config.yaml
arch: "convnext_v2"
model: "self-supervised image encoder"
dataset: "stained colorectal tissue patches (NCT-CRC-HE-100K)"
train_examples: 90422
image_size: 32
crop_scale_min: 0.4
horizontal_flip: true
color_jitter: 0.4
cutout: 0.25
method: "barlow_twins"
isotropic: false
norm: "layernorm"
activation: "geglu"
mlp_ratio: 3
inner_norm: false
patch_size: [2, 2]
depths: [3, 3, 3]
widths: [64, 128, 256]
kernel_size: 7
projector_hidden: 512
projector_out: 512
projector_hidden_layers: 2
init: "kaiming_normal"
residual_init: "zero_last"
optimizer: "adamw"
lr: 0.0022
beta1: 0.9
beta2: 0.999
eps: 1e-10
grad_clip: 5.0
steps: 29700
batch_size: 256
epochs: 84.1
lr_schedule: "step"
warmup_steps: 5940
weight_decay: 0.03
Rows from block 4 of a small self-supervised image encoder, named by matrix and row number. Rows with one number belong to one neuron. Each number is 128 + 24 x the weight over its row's rms, rounded and kept within 0 to 255. All counts start at 0.
Before each neuron's rows are labels from the 100 images, of 14848, where the neuron reaches its largest size: "top examples" is what is common among them; "peak at" is the part of the image that holds the peak. Only what is clearly more common there than usual is listed. The data: stained colorectal tissue patches (NCT-CRC-HE-100K).
# gate: MLP gate (model.blocks.4.mlp.gate.weight, 384x128), inputs 86-127
# fc1: MLP up (model.blocks.4.mlp.fc1.weight, 384x128), inputs 86-127
# fc2: MLP down (model.blocks.4.mlp.fc2.weight, 128x384, transposed), outputs 86-127

top examples: tissue: mucus
peak at: bottom right
gate.343 [103 151 174  78 131 144 114 112 115  98 200 157  66 140 145 126 123 138 139 120 165  90  83 133 122  76 126 144 126 136 101 120 111 140 119 147  89  98 154 120 129 130]
fc1.343 [120  64 120 133 122 171 150 103 108 103  96  69 186  99 104 127 144 111 128 121 135  80 121 122 126 148 114 119 147 124 120 119 139 121  94 144 120 130 128 124 140 129]
fc2.343 [139 101 142 150 120 122 168 134 133 150  67 156 145 142 122 100 146 127 114 123 140 155 128  90 148  77 153 121 134 107 145 147 118 100  86 120 120 125 136  97 107 147]

top examples: tissue: mucus
peak at: top left
gate.90 [167 125 145 121 115 149 113 136  94 124  74 151 100 113 163 151 123 147 131 125 109 142 104 126 101 150 121 136 141 151 167 154 154 124 143 123 104  99 135 127 149 134]
fc1.90 [ 87 149 113 142 163 135 121 107 123  70 169 108  78 116 151 141 124 143 127 106 131 111 144 138 119 162 126 150 116  84 110 172 128 109 164 139 115 138 131 127  44 122]
fc2.90 [133 137 113 138 173 136 136 107 168 121 111 134 126 111 104 135 131 120 147 133 148 179 134 130 134 170 119 134 157 113 136 109 112 147 105 110  99 108 154 128 128  78]

top examples: tissue: normal colon mucosa
peak at: bottom left
gate.67 [161 142 138 134 111 131 161 166 128 122 153 129 103  81 138 119 119 113  92 182 130 145  69  77 119 152 162 100 165 155 121 104 170 135 135 120  95  92 136 152 121 156]
fc1.67 [144 110 130 139 112  97 135 110 123 120 135 147 163 121 122 152 145 122  75 129 124 126 148 139 163 126  98 130 145 104 141 138 131 159 124 157 131 146 148  35 108 152]
fc2.67 [129 124  95 142 138 155 107 116 155 104 137 116 170 135 143 128 130 117 196 167  94 162 108 145 108 124 153 161 100 160 147 120 107 146 114 135 127 115 154 136 141 126]

top examples: tissue: smooth muscle
peak at: bottom left
gate.119 [ 96  81 151 103 151 121 118 125 162 128 127 115  97 125 125 128  77 132 156 127 143 160 123 170 113 113 146 115 151 123 143 114 133 109 124 115 112 149 108 119 101  84]
fc1.119 [165 120  80 122 160 153 121 145 118 142 147  89 154 132 167 143 206 155 152  83 126 117  89 167 144 146 112 131 171 118 148 160 135 100 119 131 151 122 172 165 137 128]
fc2.119 [124 164 125 152 140 161 178  98 134 138 141 145 111 103 148 131 157 124 137 146 156 132 141 136 137  83 146  88 191 106 131  94 130 115 125 139 121 133 180 125  97 146]

top examples: tissue: cancer-associated stroma
peak at: bottom right
gate.184 [178 145 111 120 117 105 106  98 154 165 120 130  92 173 139 122 132 139  98 131 134 113 105  83 108  94 105 117 137 129 135 119  99 164 145 161  81  98 166 131 156 156]
fc1.184 [117 119 102 127  95 161 175 145 189 148  85 136 193  95 160 129 114 124 102 114 137 125 167 115  89 170 139 119 161 141 128 110 121 114 159 107 133 142 160 147 128 145]
fc2.184 [138 143 137 125  92  98 105 138 144  95 108  84  95 145 157 105 166 106 140 116 131 140 112 106 146 173 166 188 100  99 179 139 110 130 177 123 134  89 102 129 137 111]

top examples: tissue: smooth muscle
peak at: bottom right
gate.190 [138  82  83  85 140 133 130 121 165 139 148 148 110 137 158 144 155 116 112  81 142 117 139 107 118 108 176 142  83  78 160 105 133 169 134 156 104 155 129 178 104 115]
fc1.190 [128  99 170 107 155 120 116 120 145  71 132 178  94 141 132 137 148 127 121 145 161 118 127  94  82 105 180 150 130 106 134 127 142 157 105 156 125 122 119 205 115 162]
fc2.190 [121 103 165 155 144 135 117 141  94 167 130 123 101  96 144 187 149 132  88 119  90 114 129 165 122 130  81 117 134 170 115 153 137 182 115 145 177 126 115 121 140 168]

top examples: tissue: debris; tissue: cancer-associated stroma
peak at: bottom right
gate.144 [119 169 105 100 162 110 122 115 160  98 125 120 100 127 127 140 113 100 127 126 124 158 115 153 148  69 123 119 137 135 134 134 138 147 155 121 134 157 146 126 121 156]
fc1.144 [106  71 105 158 128 121 106 142 166 102 126 114 120 142 129 131 127 106 130 124 111 158 138 127 130 161 152 118 150  65 108 138 130 104 101  93 167 125 140  88 141 174]
fc2.144 [139 119 132 148 154 137 110 130 127 162 124 152 149 160 126 113 127 135 146 135 125 120 128  92 146 115 122 149 143 163  84 127 133 147  68 106 137 139 109 102 192 159]

top examples: tissue: debris; tissue: lymphocytes
peak at: top left; bottom left
gate.313 [142 125 131 124  99 119 148 130  83 114 154 103 154 144  89 140 120 133 138 137 135 102 129 112 123 122 134 103 140  75 162 144 120 149 164 125 148 140 150 123 134 122]
fc1.313 [153 144 130 127 140 138 152 149 149 138 114 127 120 120 122 101  76 154 141 151 130 143 135 125 127 166 136 116 136  72 147 117 168 162 155 108 104 117 108 131 141 155]
fc2.313 [108 126 121 139 119 117  92 152 113  94 137 144 166 110 127 118 112 147 107 136 134 122 104  77 134 116 156  97 131  49 178 146 123 125 144 153 103 110 139 120 104 134]

top examples: tissue: tumour epithelium
peak at: top left
gate.265 [ 65 111 115 141 106 155 172 128 135 155 111  96 155 113 113 129 151 114 120 139 166 105 107 110 100 171  89 116 108 131 104 182  90 123 103 122 156 152 131 129 131 156]
fc1.265 [192  99 121 141 123 103  72 115 138 104 123 123 144 128 135  94  65 161 147 104 127 117 144 158 140 152 151 146 136 139 154  83 125 135 111 123 121  62 115 128 138  92]
fc2.265 [ 99 157  80 161 131 138 150 107 158  95 132 157 119 173 119  90 120 126 157 132 127 111 132 120 139 172 161 127  95  79 139  98 109 140 119 120 126  96 108 154 119 130]

top examples: tissue: mucus
peak at: top left
gate.25 [159 153 100 132 107 128 120 100 154 118  60 119  76 136 165 140 149 126 140 139 134 133 121 111 106  54 115 150 122 144 126 122  99  94 125 137  94 148 137 102 155 116]
fc1.25 [119 108  99 153 171 148 153 108 111 129 151 127 142 177 134  90 156 128 127 126 107 133 114 138 119 179 102 149 143  87  95 137 117 136 154 162 151 114 158 122  91 144]
fc2.25 [214 141 134  97 152  93  86 108  99 161  99 106 139  81 123 137 136  95 101 109 161 154 130 129 119 130 132 154 168 109 139 116 118 143 114  84 122 160 130 127 169  99]

top examples: tissue: lymphocytes
peak at: top centre
gate.216 [133 119 125 112 109 130  84 123 123 104 181 174 138 136 119 134 147  92 125 175 134 163  68 104 107  91 114 159 135 150 136 110 121 154 120 133 115 156 131 126 146 126]
fc1.216 [157 130 162 129 139 162  87 110 116 142 149 152 146 118 117 124 152 129  82 128  88 118 120 134 176 149 129 161 132 134 145 150  75 143  97 136 107 155 135 107 180 165]
fc2.216 [172  86 142 103 150 145 118 129 133 104 189 159 199 119 130 142 106 116 113 144  84 144 146 132 148 132  96 116 164 131 115 148 111 120 118 120 129 128 167 107  97 109]

top examples: tissue: normal colon mucosa; tissue: adipose tissue
peak at: bottom right; bottom left
gate.378 [134 114 105 136 105 143 133 134 131 105 194 124 125 124 141  97  89  99 125 106 146 110 110 146 179 117 102 139 173 143 143 100 149 140 125 131 118 122 138 113 115  95]
fc1.378 [167 157 100 139 146 118 156 111 147  94 173 109 159 121 124 119  97 111  92 105 141 110 123 126 110 133  88 120 103 158 142 120 128  88  99  96 129 131  79  95  93 162]
fc2.378 [128 155 187 125 136 159 107 111 126 130 125 134 106 116 111 127 143 114 131 161  97 148 139 119  91 148 116 150 133 147 147 134 100 120  61 108 102 122 153  96 138 124]

top examples: tissue: adipose tissue
peak at: bottom right; bottom left
gate.340 [ 97 122 115 139 106 141 119 144 152 142 132 119 111 133 133 110 145 141 137 147  97 170 122 134 150 113 146 121 153 165 106 113 106 113 172  76 116 160 125 196 123 109]
fc1.340 [143 120 111 155 155 147 119 118  99 118 119 136 122 155 127 122 146 119 150 128 110 148 119 121 151 136 118 122 162  92  99 116 144  95 125 141 120 133 153 142 138 108]
fc2.340 [101 149 147 156 145  77 142 110  91 101 166 117 102 103 173 145 148 124  98 118  92 114 138 153 161 151 167 102 136 129 132 122 120 112 142 138  92 131 136 117 135 142]

top examples: tissue: lymphocytes; tissue: normal colon mucosa
peak at: top right
gate.254 [133 152 146 168  96 109 103  87 115 167 126 154 142 136 142 124  98 155 122 148 146 118 108 149 150 138 128  93 128 179  98 121 143 128 130 112 123 115 139 100 104  98]
fc1.254 [109 165  86 119 151 127 154 140 139  89 146 123 143 116 121 144 186  95 116 108  96 123 118 147 109 115 118  98 124 172 105 141 146 102 127 128 136 134 123 157 112 165]
fc2.254 [131 117 112  87 148 121 154 131 148 144  82  71  93 147 127 120 162 101 120 109  96 109 127 135 142 132 100 111 144 146 123 126 163  68 109 152  92 121 151 123 114 143]

top examples: tissue: tumour epithelium
peak at: bottom right
gate.215 [137 108 146 144 114 119 118 150 119 135 133 115 172 131 144 146 124 110 145 134 131 160 134 151 102 148 159 126 113 127 107 141 127 104 127  72 128  86 126 149 145 117]
fc1.215 [157 123 105 119 128 136 100 121 136 145 121 118 131 137 118 121 151 143 114 117 153 141 132  95 165 120 153 111 150 107 107 126 119 125 118  91 133 150 119 133 137 136]
fc2.215 [122 147 117 110 136 101 115 141 103 123 121 111 153 156 158 136 132 149 132 112 130 162 116 144 101 112 171 104 120 144 147 153 157 128  96 115 150 110 116 107 147 138]

top examples: tissue: adipose tissue
peak at: bottom left
gate.366 [118 145 104 160  98 109 144 127 144 118 131 116 106 139 139  95 135 102 162 131 128 104 143  98 138 156 147 127 110 145 154 115 106 122 158 111 103 154 108 154 138 121]
fc1.366 [103 147 152 168 124 110 134 136 119 128 142 143 152 120 150 186 102 101 121 119 144 101 121 119  73 145 135 150 168 141 127 105 146 115 137 223 117 145 129 130 153 107]
fc2.366 [ 93 123 110 113 152  84 137 150 150 126 118 140 123 112 153 122 116 121 139 104  91 145 127 120 186 120 165 115 119 171 179 130 100 109 162 173 143 109 160 108  57 109]

top examples: tissue: adipose tissue
peak at: top left
gate.151 [111 103 122 137 113 137 163 122 114 134 114 131 183 122 110 123 141 110 114 118 106 131 132 154 114  99 145 143 122 163 139 121 125 122 145 114 144  97 133 136 132 119]
fc1.151 [157 108 122 183  95  91 188 130 152 163 118 122 151 141 107 135 103 164 106 132 146 169 117 118  90 162 132 141 127 109 128 116 105 108 149 128 152 121 138 138 125  98]
fc2.151 [136 107  77  71 102 171 136 131 115 140 139 105 114 134 114 153 116 151 154 127 128 113 186 174 129 120 100 128 148 142 115 154 144 167 103 163 125 119 109 118 114 107]

top examples: tissue: adipose tissue
peak at: centre
gate.54 [121 160 145  79 135 122 126 149 124 124 129 151 144  85  42 126 147 148 131 121 148 133 134 105 144 130 143 145 137 157 111 171 172 129 146 140 160 131 143 127 149 130]
fc1.54 [ 98 124 126 121 127 161 133 119 144 183 143 132 149 133 106 106 157 126 128 139 136 175 165 149 108 144 153 133 135 132 140 154 139 121 107  74 148 133 143 166 128 127]
fc2.54 [113 143 151  93 161 121 150 167 118 119 120 118 139 198  50 125 145  84 153 139 132 143  96 133 115 113 126 125 148 134 104 167 154 114  98 149 140 132 137 114 134 121]

top examples: tissue: lymphocytes
peak at: bottom left
gate.176 [123 125 147 138 116 155  95 137 109 132 125 165 143 130 140 139 123 140 130 108 158 132 114 178 143 150 133  89 139  85 131 162 143 106 155 153 177 110 175 122 101 131]
fc1.176 [145 113 112 143 165 129 143 138 145 138 147 153 146 128 184 102 105 141 116 108 108 125 149 147 173 156 131 105 133  74 133 121 123 153 156 102 142 129 102 120 124 151]
fc2.176 [101 146 107 107  92 149 190 140 147 116 100 114 142 104 137 143 139 127 121  94 157 131 108  77 157  93 119 143  82 140 153 128 122  95 155 178  81 144 133 161  98 164]

top examples: tissue: adipose tissue
peak at: top left
gate.226 [123 109 137 162 141 145 138  98 106 164 128 135  97 148 129 164 124 103 111 143 179 108 135 138 152 131 130 122 154 133 104 103 162  98 123 141 111 161 144 117  97 120]
fc1.226 [115 123 151 107 140 124 163 112 128 137 162 158 126 112 146 135 150 132 107 158 115 118 174  89 138 118 141 144 119 129 113 128 122 167 137 130 108 131 134 166 105 128]
fc2.226 [144 143 150 109 184 153  76 148  85 132 155 141 125 109 150 139 125  91 149 149 139 152 105  99 147 158  93 112 129 149  80 146 133  93 149  88 109 129 136 122 157  59]

top examples: tissue: adipose tissue
peak at: bottom left
gate.73 [141 177 133 137 108 134 132 111 120 126 147 144 152  93 119 116 164 166  70 167 173 134 101 106  83 148  94 108 163 169 132 113 126 100 137 111 156 151 117 133 145 141]
fc1.73 [109 133 128 131 120  92 100 116 140 102  94 137 142 110 150 132 139  88 113 146 114 112 154 162 135 123 139 120 131 120 127 115  56 106 138 128 159 153 129 159 133 101]
fc2.73 [118 109 117 129 117 137 112 127 127  86 135 140 130 168  83 123 165 128  99 138 179 107 117 122 111 111 137 130 134 119 111 144 115 139 152 151 146 165 126 130  92 158]

top examples: tissue: tumour epithelium
peak at: bottom right
gate.92 [ 70 124  89 125 146 150 127 127 130 111 127 111 194 135 171 151 136 102 123 141 124 147 137 148  87 202 121 101 127 123  56 123 116 118 155 110 145 118 154 137  87 187]
fc1.92 [148 121 126 112 139  76 128 162 138 182 140 126 144 153  66 128  92 138 181  84 140 105 115 151 184 145 161 146 102 164 148  99 105 154 147 166 136 119 128 149 130 103]
fc2.92 [103 191 141 140 134 104 116 134 116 107  92 149  96 218  97 141 135 123 111 116 153 112 123 134 109 114 154 148 112 135 145 137 150 117 135 143 144 128 108 122 118 163]

top examples: tissue: tumour epithelium
peak at: bottom left
gate.142 [115 155 130  92 130 113 131 131 102 126 221  88 123 115 120 163 177 114 148 147 133 137 128 110 127 130 102  94 139 139 108 160 125 134 139 103 160 186 182 118 130 162]
fc1.142 [117 101 136 121  84 122 127 107 162 174 160 107 138 121 115 145 175 124 178 139 137  87 151 103 116 105 118 124 152 147 101 106 121 145 124 178 116 144 131 111 137 139]
fc2.142 [ 98 116 137  88  69 125 122 152 100 150 153 171 104 127 146 123 149 164  89 100 158 120 113 117 114 148 135  97 136 151 128 151 154 122 166 151 156 110 115 127 103 179]

top examples: tissue: mucus
peak at: bottom right; bottom left
gate.334 [177 131 113 105 131 137 131 165 118 128 181  60 128 142 106 125 145 129 140 104 135  99 120 120 159 130 123 141 122 120 112  87 162  98 156 140  71 128 102 138 115 109]
fc1.334 [124 123 101 161 129 100  86 120  84 146  96 167 136 105 173 107  59 175 115 123  95 148 134 170 134 166 108 121 113 121 110 164 173 146 104 112 158 107 118 184  94 118]
fc2.334 [121 103 121 149 137 126 109 122 122 106 103 116 149 101 131 104 128 119 171 119 157 148 143 111 155 202 141 106 118 103  94 119 156 130 105  78 128  81 122 101 150 116]

top examples: tissue: normal colon mucosa
peak at: bottom right
gate.311 [ 76 146 187 137 158 117 135 125 158 124 116 165  99 120 137 169 118 107 124 196 124 103 145 189 149 130 110 181 114 119  89 107 151 139 114 161 126 132 118 130 132 161]
fc1.311 [153 120 110 121 140 116  89 121 112 126 119 135 113 151 159 182 138 119 108 116 156 124 129 183 113 138 131 157 103 135  88 116 184  97 120 126 155 101 106 145 103 152]
fc2.311 [121 126 145 152  95  79 120 104 157 130 128 122 119 111 120  86 110 123 118 113 131 104 114  84 130 116 118 147  86 110 196 134 110 192 123 145  98 124 134 137 111 104]

top examples: tissue: normal colon mucosa
peak at: top left
gate.245 [132 135 101 125 103  97 117 130 113 104  74 122 121 142 126 153 189 125 116 103 132 131 151 127 136  86 140 139 127 123 140 134 116 152 165 113 117 170 120 109 137 160]
fc1.245 [136 118 117 113 127 100 107 151 128 117 240 137 136 134 103 148 110 132 110 128 152 110 129 152 157 121 113 129 118 116 105  92 140 115 107 145  96  96 121 161 167 119]
fc2.245 [104 128  97  76 141 125  98 159 111 133 125 137 133 107 133 150 120 123  81 132  77 116  90 129 106 146 108 100 141 137 138 146 146 132 149 143 181  87  94 111  77 154]

top examples: tissue: smooth muscle
peak at: top right
gate.99 [127 143 198 116  70 173 133 148 129 194 102 119 158 113 141 116  96 123  92 160 128 106 114 116 175 138  97 108 159 151 136 149 132 153 130 115 100 119 135 126 142  89]
fc1.99 [135 163 117 118 102 102 177 139 103 126 167  97 122  62 137 104 115 100 152  70 151 146 108 143 134 132 149 114 170 150 104 124 146 126 163  77 146 185 147 131 115  88]
fc2.99 [133 115 114 161 112 126  86 149 108 162 123 100 148 155  72 111 143 154 130  98 160 111 143 141 109 131 102 120 120 114 108 125 146 148 113 143 136 144 132 126 142 140]

top examples: tissue: normal colon mucosa
peak at: top right
gate.100 [165 111 167 143 136 140  75 104 144 127 144 144 140 116 128 148  84 148 116 137 140 110 149 160 127 159 124 168 126 125 142 135 138 135 138 142 106  98 129 118 193 153]
fc1.100 [112 117 137 132 157  72 159 136 134 115 128 131 141 148 130 111 148 126 105 152 145  81 144 113  51 127 101 155  96 132 131 139  93 107  97 137 143 186  87 141  87 180]
fc2.100 [102 128  99 142 152  89 145 118 166 132 130 150 126 111 107  84 111 133 109 125 101 123 108 144 179 142 176 134 125  78 188 121 106 134  92 134 130 134 122 148 101 139]

top examples: tissue: debris
peak at: bottom right
gate.320 [155  87 116 101 112 136 114 133 120 118 116 140 150 119 144 182 135 130 113 123 111 129 113 126 119 105 117 164 126 121 149  78 118 157  82 124  90 137 122 118 145 179]
fc1.320 [112 136 115 159  81 151 107 109 113 105 125 126 187 147 136 110 102 110 133  91 115 138  93 117 139 130 121 113 127 138  91 144 139 140 114 161 146  94 145 127 120 148]
fc2.320 [165  99 139  88 129 130 121 144 106 113 177 132 125 143 116 164 113 120 140 133 130 105 156 144 108 133  91 108 174 150 129 153 137 162 136 120 136 113 148 127 137  81]

top examples: tissue: normal colon mucosa; tissue: adipose tissue
peak at: bottom left
gate.177 [142 119 136 122 125 143 133 132  73  77  92 144  99 100 120 111 101 165 128 153 125 149 164 127  75 116  93 172  99 152 149 156 144 169 116 150 100 104 113 157 159 126]
fc1.177 [ 78 128 150 139 125 124 121 109 131  27 174  98 131  97 112 183 146 115 111 129 110 112 119 206 100 170 114 165 121 135 108 138 128 107 126 126 156 135 130 103 144 138]
fc2.177 [138 147  94 137  76 134 123 117 125 128 146 135 133 108  71 130 124 139 135 121 154  96 133  94 169 116 143 165 121  70 201 130  81 142  83  97 119 103 139 127 140 109]

top examples: tissue: debris
peak at: bottom left
gate.110 [148 143 139  91 144 107 127  97 109 108 124 129  81 117  96  95 129 123 147 109 141 120 104 155 114 103 125 137 108  88 104 121  92 149 111 143 131 148 143 121 125 125]
fc1.110 [ 68 128 143 154 113 102 146  95 158 130 168 126 138 123 112 128  88 145 126 124 112 157 147 137 108 156 132 169 125 151 137 170 116 107 102 106 111 134  66 113 119 151]
fc2.110 [ 95 125 130 115 110 151 146 141 135 125 142  90 125 140 168 140 138 114 133 105  94 152 120  70 110 112 146 134 100 141 114 153 104  96 156 128 113 139 101 114 133 177]

top examples: tissue: adipose tissue
peak at: bottom right
gate.282 [160 152 140 109 126 146 131 121 138 108 152 100 114 107 122 154 133 114 115 100 195 122 147 165 113 155  93 155  93 151 112 130 113 105 166 122  92 100 102 160 122 127]
fc1.282 [112 110 138 135 139 133 139 158 120 130 167  79 125 126 127 184 167 110 131 130 193 110 139 126 127 131 122 123 153  96 112 106 134 133 148 118  98 112 128 127 117 105]
fc2.282 [116 141  96  85 139 135 157 121 184 148 156  64 146 103 143 118 106 158 136 120  43 139 139 151  95  86 107 110 107 135  91  90 115 128 156 104 146 109 106 170  97 174]